From a checkpoint of a small image deblurring model.
Data: trained on photos of plants and fungi (iNaturalist), 90422 training examples, 38.5 epochs.
Rows from block 3, named by matrix and row number. Rows with one number belong to one channel. Each number is 500 + 40 x the weight over its row's rms, rounded and kept within 0 to 999. All counts start at 0. Numbers have three digits each. After the name is the row's rms in percent of the matrix's.
# convs0: first 3x3 conv (model.mid.1.convs.0.weight, 192x192x3x3), inputs 180-191, a 3x3 kernel for each
# convs1: second 3x3 conv (model.mid.1.convs.1.weight, 192x192x3x3, transposed), outputs 180-191, a 3x3 kernel for each
convs0.67 121:504379499456339500495368503473479432503505473500545404499485510509496483493472493487492514519518506479515516465552519502523510454460517443519460499469469517446447493507519493496509513493485495503489494484488506497507493507471492500485486490502520519502515541516522518512456513357487502437496531404497504512502516525517486478
convs0.68 096:485514552532528488496512506548494480505467480492493493521510468488467522481485490529536482475486431500500511535583476487495503462483510545642507494458516442524536502500469600480562527568580489572511568504504536543556528534568565570496488480574534351556478576498511494547507467511496443509451466477490495485528497467466541618
convs0.69 114:469492508406510650433500589526547548571566769531507559494487504538471609511490537523507541522519583492518477505478512468533547516491523499501455422464471432479463525520498506479473492483490525494473467479510470475508515495495496474461492509488513502490490476482492501472484469506508380403503462484471481512518486506492464509
convs0.70 094:498494528489484499475516523463485473482465477470469443502499506478508505515513513508467465464501511471612495498536536513495525499499491496506504504497479498525518488498448497466515486478468573572569553513545530561519500531469461431552502417558446495500547683579518521486453475500509474488508502507461494482521459469498479498
convs0.71 108:518500500576499490539509468505489503426515450468502467508504512419511513450491515505447457503498494518489450488508489555445476490492461499518489495459541476509558496490486555435517475470541520517464548511494432493525464441497488472532526660483509542536549552503443539454527460502515481500512471425508532598529475479495453471
convs0.72 115:510546532543528511522536514502539556544507528530548546523538540490573504515563535513497481524488503513494497511482547497462484525520505469450460522539474530521440447377390415389423380392416499524502482532506479502485501505514487522496500499520535521492522558520504541513464437484462412470461469505470463477486460469511482458
convs0.73 092:465598483470630431471613489481515506525583540535515487527474474500459551504433499560484487504474521488495499555439588513514573521543537499411430478483483438551384527528471509528485469491489491496522500507514520502501514487479499469513514516512502505480479507473486476502455576593484563631490583578497511499506455527475539518
convs0.74 090:490481511494499520502511516524524535514538518531509509456502487467507524469468465526513463499519479472529469468515513505492464548483485468461523461452473455441523467493525477488427612520478484419496359262338482442433588503428443464540437496565505456477502531461519568485490480482465542448444436479480438452551577586605552460
convs0.75 092:436490638457526662457531602569495498529386561554498571484514508534462468485482489510500516537499491541526483562539369533488452531508476505509510500481538480442624489486497493533481496505500507484503495491499515480486504505507517488493478470496481505508474497511484500508543494547629508552591474540469483516497507485478509483
convs0.76 094:505490477465489473514496475512463490492458491528467475518478499499510505522509507495514496517482529533533517524525502522525507549528435511517535470460474501499527515491507534530612545499492600580623607593613657571632533488560498637486600575588509500522542581522622687633505499504527494518482510532474482514574482536515556510
convs0.77 072:498478497471484481511526491498527499514510513490494504517489478541586565490487528489498460498474448527502480483474462505466470495488499445510505564442440486486489498446478509575544529509529477494525506468496475465484483511523470432492494433537501517494480500482510491554476469532567557486469487485499491468518496467527425524
convs0.78 107:511473471462524496504547494507483498471482535488473464517497517494487585494533549527529507514520483503481547461500523504554450538478491436506496486493531464553515496530487572421499481506479470491530427520482474493459472460516424387502471475510488357518497488527506533481464485477393476482478477521466344508482585615522579533
convs0.79 094:504505511524517521484515504471529498487484455456484499484519500502505485495481481542548506504536535555525528440461473538510526467495483508511526507494471504510506523487515531504501505482459246293300624488602415432464573591564473496496544524575398455408564576565572571550481476509421474465495499539460523501502504506486516486
convs0.80 103:531506505516519506547505516536524514461491489518496488527485493481490498525543505458449477457443482509511515439443506521510501438517507553523545519514521485490498514499528513503476490511493365412358382438390417402430571597544523421529492444521366368358554530567401346400493462486506496506475471459449461462538476504467469483
convs0.81 111:522510505557442496500560525478495501445357539482486493514517480455481496485487512513487503508484441446520529482505441467476481524442516540509525504476496472483519494492520520477524483541491422496523448445485484482470477491486521467469484447446499449458502549448501516446518491515564474541497434492502490482461510485512500464
convs0.82 093:505510491473482477510466498482505486479458460484494520501457539489513528522566553477525481497486453464457475532490491489503478519453519531482510530583488498498518447477565492562435491587445469500480470478497503475481440453481514419530486614498469593490502328439486457481493490531480497506483495478501512549534390521499495441
convs0.83 115:405506592399526574404520575473511479460512462500531447517492510491475495481523508470492486463519488481523509632421434538456452503493519520561459446561511431546555483481521505533537521522554461483460438454440476459462500516504494517509505483527476503513480502515493494511472493484469535513462505472515504482520519472506504530
convs0.84 112:478492528447463561466488536506437475511469561486440492506534506493490549505520538505535513520505545519533481569591472564520485528525476515541582545538569517497520504504496511503495506512502449426466436443444464462459499518503485511511491529518488494506479478519501471489521488466496524519497488485495522510484510525477497478
convs0.85 106:522561440475517436528560426558582508447494525534572485506501527509490473529555506482531522479480507492471496441420576492513527524520536495425521483446475488559479474485474482495495497496497451444442436459461474454458502501479499501479476493467510488503510488485495489480586585441546593439566623452481468530493478497510506497
convs0.86 097:503454465546446474552436440571474588567499548622494552491486543506534521507509480502481458493482479506477485488501398439506439460497476529442519522405527591413533529529546526507484493458496505488484483474503534533530527503535477512481433474524520505523475463550500516547456571499428564514440578509513517510551511514526500547
convs0.87 109:496502506479484487503498481489529500500492513486497522482505522521526511455487522582597500542489538453442498488420482492460477503557490480370447480474459537544508471349440466495498478499515524501523478458457494477498512537529467512492466430537499583537482549496459504454507464487477452503498540465496475481477530457541543493
convs0.88 109:515512496483503575489538535475487483521445527511474476487516501523497417508495480498474487507548497543481505486491474481536551514519454505543522516463477490614473410406518441456464452450521521449466437495499423496506493525534487483456497573501503507539533608506497467552495485484527517501520498524486450519475434538473446521
convs0.89 103:501499520499496502497528516486551489528488502498482483482471513507520479506483487448482506544527514503461519561453526502497494491478465506502501494471508483502479551515450456555494482544513499578534443460473520521520556449502511508508539549512432489491522579489518582519515577523473523490475443465437560444460573534469503496
convs0.90 109:525544520546496510520539469499523537526473552489513508483455502474510491504515464509469476452543480536488491519500502468478496431501472522488532472533513503472484547545462445584593467379471388420432385423381471405454493414504526501484460403526534421495383419475492540473436479481458528510421529453493471526443587504526451472
convs0.91 110:511522507519573486530469513478470494485573371471486498492490480458513389448519412516521466480451486484511509525443489545451526557434514521483510423469460513467484518501498433474436472509504504499448413456500464490562504467495482391518482524492523547522480449483508494517480473531428465480453549488548529516506470581462544494
convs0.92 070:480484514473508522518513527495509539548522514521522551442492552540566533457541419451451470458522549470569560480460533494627597576679515495443475549560447469519490501405448568521527501476503500461468424465502471493476454472519520458462459508570487398520523534518489468472484478508454541481486461442520433505465487519468512454
convs0.93 104:516488505491490472485505483476424454449496534502461489479493500488532516479485496439518506490509556502449495451501478482473479487522492488518525554511572494594550518500499486436505502569468495469446445462521479487507535550437583514510525574457490566503554420472517447455471424460458494503474501493505468516575479524573539458
convs0.94 109:499496554478451526529416526452468505451544431463454490523482537471494449540473519498493489507503517478436523469521442519519453470514472493474516489493543536461549500506525554631502512450486495509547469515516498484455501502483470390571465404578500502508496517491518463524506447479507491440516445465419448508587619481506492501
convs0.95 111:502530531549532488520432461473463467562468443442474463525529490472494515529510539536494513461428507499555475473430539477456480479474509546519472493523543551498501527569452538487524477474478484481475464441427482454483511623425567620433478473477527500514443428483460474476493447404520486438498460456527548469466299456430519524
convs0.96 079:517576546519544484546498539581510506569501515535484454492481489483525500471500505571585463453453465513429545485445521447477486481512463402543511519557547420546445472541494475523518517457465493483510514483499487460520535478505512542544491497492514498502474487457478480519489459455566426523499501527522487477495502510522534513
convs0.97 100:509412523507441543496342530567549510534515499554491477482522507441484484509515481525480480502519529538496485520578497508461476522504441388512521462508481492428526475475487503429503503521640519533484510496520518557537504461522502523538499483541530463509512386450521524509502443492437403524540436490510454548427499483467402474
convs0.98 093:478531456540416472506515456513530458439487523510488489511495542486673488522482518501509512532500483477493504521499526527507499547529502492484511519506454463528490520406464402374421407460574557561520571555539508529542508537526576545539556559530539516528498478496502481517530505575504516552536536567491448499398401494500502432
convs0.99 101:511619491544644483535645511529533565554503536498532552517493522491506466504486518573496531522499492525490527506399513538419492472480505552503578505493530546572530504489472483495469448511480493470526505489495517501533486502516512495494492484524490500505510508499486480467455638551432644543465691565531511526496477518500499522
convs0.100 085:504559485559582584502559525568495400570611547553543501509522511490542499537497479535506499461449491500470470534517534609578551503491546476502493446500625493526544479521484485545463523522496556543514530539541525560495476517463507488544530517502508482487517485470511519456441530469323544555467537511499476520460548520508521490
convs0.101 108:494531448515468541483496511467504503515503433474495453535474471484508525524513537463482510496524487490481485445492581477494501460503475452440519565517464483486473499512526443487509505538440536460430565503515521529497486502473443337481535548420466480528476553489506489484510485468558546495534486488468477566496580522527605487
convs0.102 102:512493503480500496473507498498531528502486503462506490508487518525459539541509480506504529512545497472551501450462509491508467514554498519482483464464500442480504514534537474587451425333490502481508541548521491478494522556494555562542456571502500511526526460515492368504441454502474464529480530491466481541562423475492480513
convs0.103 108:522544445500516452479537501512509466506441579518467541534492529505500506475474512518520498483501440534532524476449549515504498494502543505461521497472465496587617526499554482388480507505482483535561517572521581539459501544522500497546481376435531591530520507507472369440504477507537507542518531552528482479480472430420444534
convs0.104 119:479497496503478509517485465499494493503520493466501487479483508516473499512494508502489466534517458457431522506535504488504480511431517509492496482451554464559442508653427505504562565324509566524547553545581567619525528478485514498491519462536514587441522428550525623494514477482497502514499514458528479451527432593505556529
convs0.105 078:488517488480450544505507486488509503515465470488506539529493490465535506472546561490506473487466493480504483541511508580527496569518487510493477528481529523499447479545575490481488569523492544576544593610589637606617505568478528517525508394451525548537510554528504569550458457452424393458463519480488556572511596502474549576
convs0.106 100:530560563514542547532563540438541370433514401428477399506476503492481474517464470455485494460494480459493495518431522505464526502478496440516490441548477407594401503512521494499493477545513484510489486524491506491530498481509509512532510515496525515518515506506493537519514432449526465466506412477483516493475506483459500495
convs0.107 105:503432541495434447488486487504498472413483456475508585462526486574495488467521490514553540534488512493479475508572405399489492473486493531523470575466524458578504503487481453443425514465499504525480462539466504500544477478506451595471553657458532467523482591493518455481539438532533555506519493518529523497444486443530503488
convs0.108 121:487518479515483493518492493515472486483488494484486488532513506479486526481501525477525485502584511475493504515435456507490523508472490515426489484411485515407493524453460502475515477466561454485447450492478487499502471424503500525520510529479516607551525577495498510484525532487503516511523530528461450500478535456504534481
convs0.109 107:535514528524528526496505520540501473443497517497487488480494477530528505512506488462494459449515488526482477446501500462534577553509488541535557478493447502492494458476467523511515503494509392421384386449426382459382476518446467336492513526511529552503408472428522508516496476486497458449520485496507498458464499521510501490
convs0.110 068:509462515475497511551519501509497576490491518472474503509491504489536542451525523530555509532456509480583521520496521528515528517536531518511514531465503514503498534530479605541533503515541538520517483502515513524502485513539477539504526509484499532517583503502483466498477527458479494486482519444537448512480566511477477465
convs0.111 074:479578399531490566573513482485494442518550460514487468471488469491503476511560397519543490509466455523461462496540517526487530506447531501511531422466550470588441501487492496487539515576538552498490492506486518533497501534523528478512482485476526510515498493482539514523482492493487504390507495494482470471469438441491512501
convs0.112 073:488478539455537519503501524510515472493518495507523536450473496487529463511454509516543475565543525516496515536523458503550507512484461513395464543592527511570513495549543561421568459544519476464447490548501507507514481484478519524479510493521479344523407648557537512540467439539556496482480478482467494517523576524509508512
convs0.113 083:482504499555471527533561510483482555503557571477517510462485507483459509501506497475510475497460510547511506463462537535557546497522476536495471499478507448446421535440594497567539508466522575579512523539552485507521505573536571577498678529418497561527530534488509523422501530505516484545519491504397508520586568483466428569
convs0.114 142:485480511504497507505498500515512504487518478492478507492573517495487519505503505473506449453510503496538505483483526537538530500547526464602516497545508481542516494413535515435453479570503393452413517502486524516511479605442484860390515525502509599559477491462516396470487492474500533500486492499505527423478428537517555510
convs0.115 107:539500501582452424493488486523469506488487437534480450477514498456515446487494492552461511475425432495551543514540436475494506457492508531460502462488529481482485492411517562496448524517516550524524561600547573520474498548495443431509462573513511521548474462531493536494520542486533509488544528539475382469514488478563559457
convs0.116 102:483488456422536469500474458439469580463462547483500525531541444586501483457502478506502514470435432488508529493482518406514529542498541502508496559480482459503503462507501478512514494519515517536507509533534525504520511507493517511501501477500511493487474469477480506484443435514400413555518496476492501517466521471499527507
convs0.117 106:480509479450515460497499520511514488468539519490507479491537529476483540471458554536545506499519480533588546463410541502487490482483514528489479475507497494559553478395514491421456516607463554550559555524580549533519467693452493346512490622480565593517510726565467441485477503549521478507505521479494543457481468493465436500
convs0.118 080:513471498537478519509507506486503508482575480547508541508467492452539475504520503531463478507491539482556484479504510534429539599574517467508444420508554564574386476532466545448475580458543496561580569551586551545489520493474531546492515496552464584564551366530559468469542443496469474522518505565509457505519355506498547523
convs0.119 117:471510452538513371519496497486439600629364695496491501468479494451522470489485498486508502531522514506535500469506502456468472467461518503487546605507504480518545479508518523539498493488508493493527515504542508491529497515500497510490510493501521506503517521528502491506484506494512630510540532487513505494497515530512468466
convs0.120 089:509474548496500504506508498506531532519489501516495503474504532553516638567546612458518567504561521464521564452513552530503473492544516521531549532566506510528557516487499469493534513464519545511573545499500557574504416465506492531517533583479512553511492450489492536489450545521520515457469532488452496416410413523594561526
convs0.121 136:502495495497494514514517485498497482487520507510501513479520489497526516488499528510487493491537529533482444496519465526455467491507448514496486483517518478487441516444537488479447503463521522565547478613459441470458493415552479671379484673404502522507547627548478493497492483481505517497500507500492445560511555470479408512
convs0.122 082:514521465435486481501468499505547475516519436576526487482511509517517490488510479527489499495488490534506522554465514510524486485417454447457422521507515501461501503508417517415499472506529400422470467391375423400369467513460515483581483478493507472497460503484386519504453482505547481492550514517550505522535503520508584491
convs0.123 130:515514505495479502493505493493509523503502525509488509484544512493490479498501496547449509497499505533527474498543481480561502474560502482514499531482488465501517513501479572519504453458505433406444511527511495517503449468545476489541495489529472572497463548497521382513535493490486466513508504493541610534483510503482387537
convs0.124 111:476506497438478508516498528524486472450449553456460489489507476545499465496482534447516503501553521492555491504527533500506561504546494512550484483508559533384487531457509515522528490482472524529563553554525537572537447452461567622504585602533485521518547443505478526533513527530502469485483493513471459506528501552478482483
convs0.125 108:508533436486468437492495473486511493307575527479452447534483500532442492516493505525515489535500470547490541516415568452517513502470475527499518480543455499554482463537522521462458514489493532570571527559573496507537546580514471547517519552519518494488503537464493534529453482481475511508501513504507509488424491480424458467
convs0.126 110:471485569419367629477436579508467507462575860533470489518523506517521517526488474505514468560513545503520458476521455420519476460498504505495484553491564515480485505510514514467514534475494512503523513494524510516522500508504499504515502514499512524510495499507518515501486528528452454453503491435491510519483498494527504539
convs0.127 117:504501490494510491508484520512493493498494495521476483489474498495504487494530477507520455538483496521533475475542507514555525469557499482496498508570494526558506519477465499485472453484452486511509515560517454451446449564449495264588492352546526409486515552516483415485539480502508510488536473499480488466535552489495478518
convs1.67 114:506572466531562450482482512536429496511516472513544492475464488499499512506562421471467485522490469506553433464469525477482523451493510594485485545484470536497512562553470567556524516565514535524497518496535470565530480554501512505469520490468447447514488456489508457473504572454480514497509478481517513514511473501557465483
convs1.68 085:465469473506525483504478465487463539510513492529479541525507507530525522501589521454553461525434506472513528539550564451509514487455388499418580450545472522490503580626505509512501548481518459544470503601471510484480507621500451459486486500477496524491478424419494451447506565547515535461491540501502487544480461524566504540
convs1.69 092:526474526410468417516480510512495516434488371504520464458535536484505471455499504459483523471512451495505505466511476518502529479499499443493518552499484513478477477489492528571627492514506506494487486514469517521489428474553474467487481494495554473493503500556491503518473537508460610548491548542445518528542453407450519468
convs1.70 088:510473532527579531475547535534461504497484469533444463501431514539503502574513546447459504463471475472484511484508509512534517496461482536421463461483477485485541495544494450539504482552524552543539466458479481534492480518537425590502471380519526481504382332442501395525499510500502530508454492469532540541497488464401461459
convs1.71 101:422521517461540461564490489475517528471540567523501576469446534478497491510454529535563482426500541483508512488523540449541517486521573490470543517540567506418540491514486442489475491451491497540513544488439525472468539471433402531517511582533464459493394520506487499514537543480503504521474505542519500461536467565514477469
convs1.72 083:493533549550556594531559468444425433466418437405427453493467476474504410455486451532521551520481513496549495509484512499531575439497535446410445489458453444494462532495509540510503524524482526534508487501520504524558429501466486544535460403511542571567557532534502558519524547497507545456504519468507508464507523569504458516
convs1.73 108:461412523486389483470501497448474526419474488453511516521496463519477481489509474548461426537474463460537448508555516507533548554526523500600488481575532571472505485515476558504515495487480492570575491529526484488537485429512490438464483422529544487546545457519545477528446525459460542464467522514571534462491528497478520474
convs1.74 101:508442522475475494463510509527540479507490533482555499465505492532552435504587497501554453539497483551479456451444455498402409477422457504510548523531543516463526547573440537526466486529457537595537492530521487511523530565521474497556488435491493466535461474478460508518464470429544533470497537479466405470535535536460416487
convs1.75 115:579491508477455493480462514524544510520519467587458504467471525464414500524476490505449475497458506526449475507491471503537513487493504495441475412518518425519465527486502509461501420516529514491486504519500504536484472470541486500519494491502469511508469510517464489498505440509475406480499463488462497514524513479493460499
convs1.76 104:525506507508518536515495502505503503499480454485505498443459410538507551525509455502478520537494479484502495502519525446466512494492460512479494500514545503497443603617520488511550549520517473451516504540493481515442623627621378425447527515483510469544525492499517521492510501501467531497529521511478514550495520463475504501
convs1.77 100:477457519523473492512510498525522500448470491476464480510578505468442529465426509514480474542444445531539549420459546497482480485517508510503520575483510460478515485484502495515513520468511494553489529564582497470529482293484574688469518531527453477496507354570509505479506541559506452477492493505513565519526435491480482480
convs1.78 101:502490491507474534530478500510505505555492513575504490487571458512547444473402509507495434502495457458491566458507494583429466521587521448464554482522546495494617502557488516544487480622519532550491486547577541523530493485507508512446579522462523550489490537514465629554464514472505559573562546535413493549479490529452455488
convs1.79 123:511496474457473493466465435466465488496476504522467513493495513585539538478537483496493539482486461504533516524492471392467467510469521568492460462492574492492449495425476524505561577529487507448481496487503566553554560568439374496451541497521441431448450446429566561594548508497375442458513487492510485478431484403495503520
convs1.80 134:457477489526495510471456502536488526476488417481495482422410444490506547515501484473462478425435434480469477463470538492473417479522563477497554574504485476493549539529513453501510568553511480508544467503465547542523538551549450527477468429436518548548406439414623601659482494543535521493487537544459520477473487479528498578
convs1.81 100:462468483423511522473521513515493519419536580496480528536489495517499560539496513509453561496427530465451469514529477531517573502517473540507482521535539476565514498519462545482492501513484546515521496543560465474528405444551541491563534487510489502505559546538539548443407466550503450473516510448513498488454478490486484540
convs1.82 088:468452503515462511479522507507557544506496508531542488503533492559615522496538533544509550503439498512425504528558523422488469493538486488496484484477504528569528519426541448472512482469464490508466491527491384474470522388517499509470507510510529507477499500487514642505510594527462470505452559487473496517497466500551484541
convs1.83 132:440458505460454480450433516536458460533495495469540516508483489483505489460510538514486460501467510495483540476448509489468506470488505461459559516471513510524466479508561521476539548498505533524518537507500523524529548575422542528480520507491555549469549516488529527540484501548482489565444479542499483516514465508508472522
convs1.84 142:461537515483558514495548514481508497523547482523602494533479480552520482561499509456417473538449479547488499480488534485477547492491498555623534553569462500505480511532526493532516496530472482501482475541523528542545507417467504464459523479463489507490516509503564549515557566493527557525539522508525496484499514488517521537
convs1.85 099:470551502426462628492462511496473496484546509481552539529516458528487523490532465565509474523505474542565456431448499493446447475439479437482483529530504502468526429491484433509468476464505508498509520538545481528521507497563533450516523507541562527535515521547527501467474510445511475483499489424473507512478512476538533471
convs1.86 082:513524459461524490476536508513500487535546484486465496508424509472443426392515483516483536523459508471500486472482463493492559549478476453515477436481447478511414466558493505470514522490520450515516439502473471502478536494504560470530539507519488458532550475534503499543479499528553522485545521421506518450522482430491495471
convs1.87 091:491590515521502529504571561490452459494493449495514463518561473471463421522445545528546498496548462536600566507506502479480446497555493513555516508491469507572589490579482508508475489612508504521487512548550510520514526568558458552576458473479512631543492469496454562485518407499570486530500539507479509493498553492466514416
convs1.88 101:497458514464436468483525485534550484399524487555475499469475484522496521518526519555564481472495460520487508532474489550430561489509524561441455556570537480486435449524519535552512521495488568581587569588518519493443518540461567566507474466468517501493512424461442401478491483456530538446490490480498485444526547462479594511
convs1.89 096:490506525499480508497526495535553475525494453543441518533498536465514543471554511518506535505452512544466454505401488540581510541452565517607546517525537448408477476423488520458512488522529513449586509561522463509486502504490529467524502516494503539493503486541532474519519433526515465518490528573464466475470540504501525528
convs1.90 100:497457475495579477501521492463515451458471517465493512584473485477524501454502490523535524472476549475501460536450507538558531489510487486550480510493550517503457515535530524456503460523477518547525598537611511492461483493483492467517455628494488519527547482540425523489447525520465453547538448545493479535505496517544463500
convs1.91 105:506477471470414448545431480535536551546508533502541513541533538472504517459447422545482502428453449486500480471548505469507523485521502518563500540602499527491539534541547454483552477551523439465511442508537551588471547403551549494513543445502519441512505496576508573517505500476525509493543530523449508489479514447476467475
convs1.92 084:448475505493487539522540485469528475512474515498560516565453522459492497524502582533548491525527536542475466489438505482572561558542537512547534566592512507505534532499455523468523525490513547539488515544494512521473484434541498516559483495512458543510500472498504480493526539515513476506467506485493501480474501524485418481
convs1.93 096:443495531548512494528485463462541514512540495527483475520465501543509460515490486483463518517535490506486512477468512543483506507511508524430460530478479512559495528466487478505539526447514506492517535592525486459499479494553609465475570497485501551551459538460495401502475529446504547463465524456503500477462509411465535491
convs1.94 097:473519494415543552537477530518519526580502466509523518449557436513523496462528454515472481510499453472563501524521483575542475535483537516527461533575503528437533509493501541461503477485540466548523456466529534524548492344453487428477549534454468502465516514506520488527441503517463537543497516539507447568550501472489461500
convs1.95 096:535457517451481458488437511516512521469481499450538551468523442484488518521429447423510485484519531490519447451597549511559498544529529551521487468438545541472513461474494477583478499478490459443475521482473481489457481596460561531482532471458501516509499549538528544514534458476503497496530518469559568495522547533461554529
convs1.96 095:451427474534518474442360515514476438494473439451451500459430451501443527463595492508536496498556536496468457512572539447519521512506492498406500456358608524435503483496485478517506542461527514472499519443477524501504496549515494503510462500507489533514478574502484566512502451498568450487545507470516536471532571471522514520
convs1.97 094:476601520489524464509526484460540483436530493451449452493432498507477549510464440537457480474429497547469485614540505510561517494522509448561447453479499482528549520556540513523494503473514509589519521494531512485451402436491478465514479543503510512530444476520503517525488479432475454488492505474505481465468472441523507469
convs1.98 089:533578497511552522523524479469465416478458490483486484498541506562563522500560547485513499451439509480493475517514529482512510502520534496467473514404485471487492590568533566537523560587544514573551590653539544559547493571577531626526475522478499427487480483515493500495519487512524559476562542499515548526561528557497489549
convs1.99 109:439565470491483489466494491502553445501537463483533485508458510506486478501526418540466581497502498494507459489539506490517519516500522511515434503474478548436573479584495544491502549476548492534481504521509520551518479453584493486543489502477494440559514426479463501469510480408549518341550528382486488481468469504499533469
convs1.100 095:473478500370457459515508466488506498463481496538514484536522527653524518544519502529585533519499545494526463551551512563532426486504580452415501531525530513495396499461484535539464498469544493449520529444503536478471512487495553557450507568479505435485472510440490465504519499519519411630482500474515461432498438436491477517
convs1.101 100:531491499431491518494456484560520509563560502472518505387472497518530525526510484426470507466469518484530500521579539472502508502562488481463553472563514515508544536483485521504513532473496506449459525509542503557519548479505422390569482424512463569539514448550512490556531480517526491481508564527441488529478462504429497516
convs1.102 107:520486498486484485493481517489508491495432441502573541483514523486578464515561558541542528508453478578545455476420522443461525463337494521485495501480512547377394533458550505480483497505477502503488483476493554501427482438518510455477507538571514563532517443535472459493523485495499560519491436483471431455502448509435422513
convs1.103 099:484436456516420488537438476463508442473540497510514530507562591511498471491494482475440513556532520481526476465546517472472549495524549441481425458453483473459452534535510509504531448491488516538448517486437483534501522408520483475548539487509473602507512507449532477525474503519487532444506545537488504539527543498514521525
convs1.104 092:451510463500519509502494530532468484510536493536387492494518484467464454453482467439511553474495504481467500462529463530557496557474494508503500458527553490511520502448541548526519475533490540473506487476494535562529464526539501526530504495455507525459500508525494458485468577511481488517504511510518554499525596466448482537
convs1.105 090:519509538545616569549548500500505502454473518494509485474462544508488505477487525493441566476507532486474479512534438502434408507509434491518483487546521474421519510516525467566455492508525527510460457444492431413480460525530452417440526370506519538465464523449524533508526573503491578486535503463508512474468477457484518497
convs1.106 125:514444526467435485444490495440528449452467487490444545524435467498446493485434502515451494501472538504433504483523477460482477498521498449523498490497510528449552524571526527545500521519523493486461495498453516471490545407508504450494494448498504514547517532555494554537515481531491555488512559478509500521541526490485552487
convs1.107 096:488527486501479426465563565468531489539576437570484460531482502528480452503483470515502499483541482478499477494489548506449512565461465485466499493462503451495459480553509512529517470546482474445474500425495572550525506565498487566506449531470514482439515429497489565484496504474406422523515517540497494509480507473496528498
convs1.108 093:518517518487544487458477515512529498489521490496528497516610493471586572492461490534594535618569562473411473540488493520510531524488478475531485511545504522587506502401526493476522528427500475475503531529474508470532551406516458601451454505526521431517499486510492456508507432478473480473498494522530512508520509507478523485
convs1.109 132:505524479501447436455486545469476455508499499456478494529549547406478447534522538486467451490501554453473395519497541565559516417488506468513489513491434463476555517479557520480471464490520510484515482474470484538508449410485641550537382419496507502453450521520453478447442461458543493456458498504497469435480496570520451435
convs1.110 086:541426427481467525423449471442472440383442512453464476517542484542492483517494519479526519480490526472471509485546513483534495476519504510514444465523538447495473489454508494429521521495526453454494521526496506437469500493455490427505571514533439437455547568458476537540479472480501550454479540484520491529514498577477472563
convs1.111 104:380600495432589484507484545452551490406561487523460495520536509429520502498478478485488484464483490475421473486616535426515465509473516511430545466478525484451492563597489441591486515453475559534472543447506542496503496438493528485495467439509513512515509510476498508509508484516578493488476545510528508517480473477508544524
convs1.112 098:461525492502452457496437525498498498491561527499510496480477497549553564495523608485478480516547525503488539506487527465424522566493470528519479511506458509648469519455474440543519557468492466473479504521536533520501480523508473635557527581548497533478494441602453534485504497491501496456495462472510487483561450477490525542
convs1.113 083:459427503485516438417455423484464525495509447458469508511457570522513528537462463545519520459410452469462518455556543441495481467472533549449544479464480522558442469430510559460538540447536505518531502480484475521457546456415564462490489477543523481494494440456496561487528430501497514512473549525425539472463457515521524521
convs1.114 107:511527502478476508504541481524510495488508521524418461518462500467473529459419492504515510499547475505453511477521485453487471519646492502446531480489554497433489507494504466558508469562519524467488511440506544464509477471498581260540599394503511546510522479515481541516482492514482492483530547541493499531459543481520478540
convs1.115 094:485508491543610451463452492519494485415529493479473473485565501495499445527438520466450489532501428519489473470525588445502550546566536486474509419421525508512489456521504533554482529508464575556537496433420479415447517401440463461557526608503546537554461445526504570516500485535541516461526438471491454539444513554446518520
convs1.116 091:508501509558468499520488512521522487553449559497476487515494543392433496597493528482497488429493530523492486468459502489485522477518477521464467510568499488529409500522494471472538516485501493527491496464514465474528501463479386481452521562483537499494508472473475493473533507485447540525450480485510504519518483496501483524
convs1.117 087:484510542488513521501514493504496499516497542504462513490429448491473497506422531517464503495466518439513520511432462519479517432574513514409532511534516530506507497541475493488521503557456565507442504523580514556513530489514454416501470484508506539497509453545476419572543434503471482526457454510508467524481501470465514515
convs1.118 086:531538512422538489483450454483496479479494503471456507500516487487498589555507571500492493502537458563368525481495453508542437492559506579505452480463546536520451498587474536553531538466509487483500523489496462468456497442555571460528482481485500499483438575444451515463448537438554540500490472473492477449516512524529443535
convs1.119 098:524544513538584461541531516476501500271445447471504452510496483608523429553543508491506489417458514508498540510470501405469505445486505492466536531353477508525554496453493360526448521478453468494531529532448561508495495525537542526536486489522512528543517532575465528488493504501468474515489543497498584476545509501490501482
convs1.120 091:484530455495513518455521467477516516595535542509494435490466443505465453541456444459466517538532568520488524474510548467462496451478487537489481512469475463482543500542480482479504460545496495466499573639540484474498462460487544556479538509472493507509513514516520505440483484513607445450527447555460546541500585487475532440
convs1.121 107:485509479520590527496500503462518522471417482499533509441536484461463514484461473546612556497414434490456501558456513511498453457482463477566491529558484522521519498434499554420513599487515544446544478427491538496521585404493493364491497553534540510517510464390550522552508467501535514515492469521591551554514336438498493509
convs1.122 097:482505506494470450567500531509491423579474511569510445560522442450512507500483479455478531414457487466563474442515487496547577502513490485501552497401471509450553496551523477481481487597523480467474529460510484469482521481494483536582524504492539531561439408546395431503444512526417472447518492453555491540499477488522506518
convs1.123 111:496499553492518497515447510480463540511500524475560510486526543481415515467502471522485512513557506511533513471443499461430470506440435490517522511560548552436450479473504531459495499501457462465549502530511500507471526542530439535475528565556535477526496551524472550465518503514458476511593447462527475431532461442541518565
convs1.124 103:489459473460442478515509568523506512491511508589586504539478557501457506484583527529543540500555503462423430522489510500482503514460512483527488429433431484500541511488502467520557469439479495445498525547412499516551538547476413554515567533478511518464543539446499512467508490465461473531500482473485436439525490529484445502
convs1.125 098:514521550560533530489542510537486480572559610476464471475475489443540485523478449504568438529499468510514487536475465492513565458535430486398483558462564592539486487509493420503460467548453567516519447467535520461534501648529461527536498450518481500508540475483471522496540494490539509513493502534547490464571518526540600509
convs1.126 094:379545465351508529478527492517471463453490490415558509495502537527509419468507502513504522494507455473482488547448525576473555540471526501549533516446547553471500490501502487530513500454500463511523499482539487529533506493510517504505509543476513545449534477482538505523488558532513576480474552493419524526516526591545495510
convs1.127 092:459502486525557550458539465524437519494461461584548493464417469533523549490531454527493527511534495478546519471472486485508474544543511510477481520471525464468519485537464498509535564570520545460560490439474535480490534619527472548489591473539498610502421322371555507528522474517483491515487467511542532523481493427458441504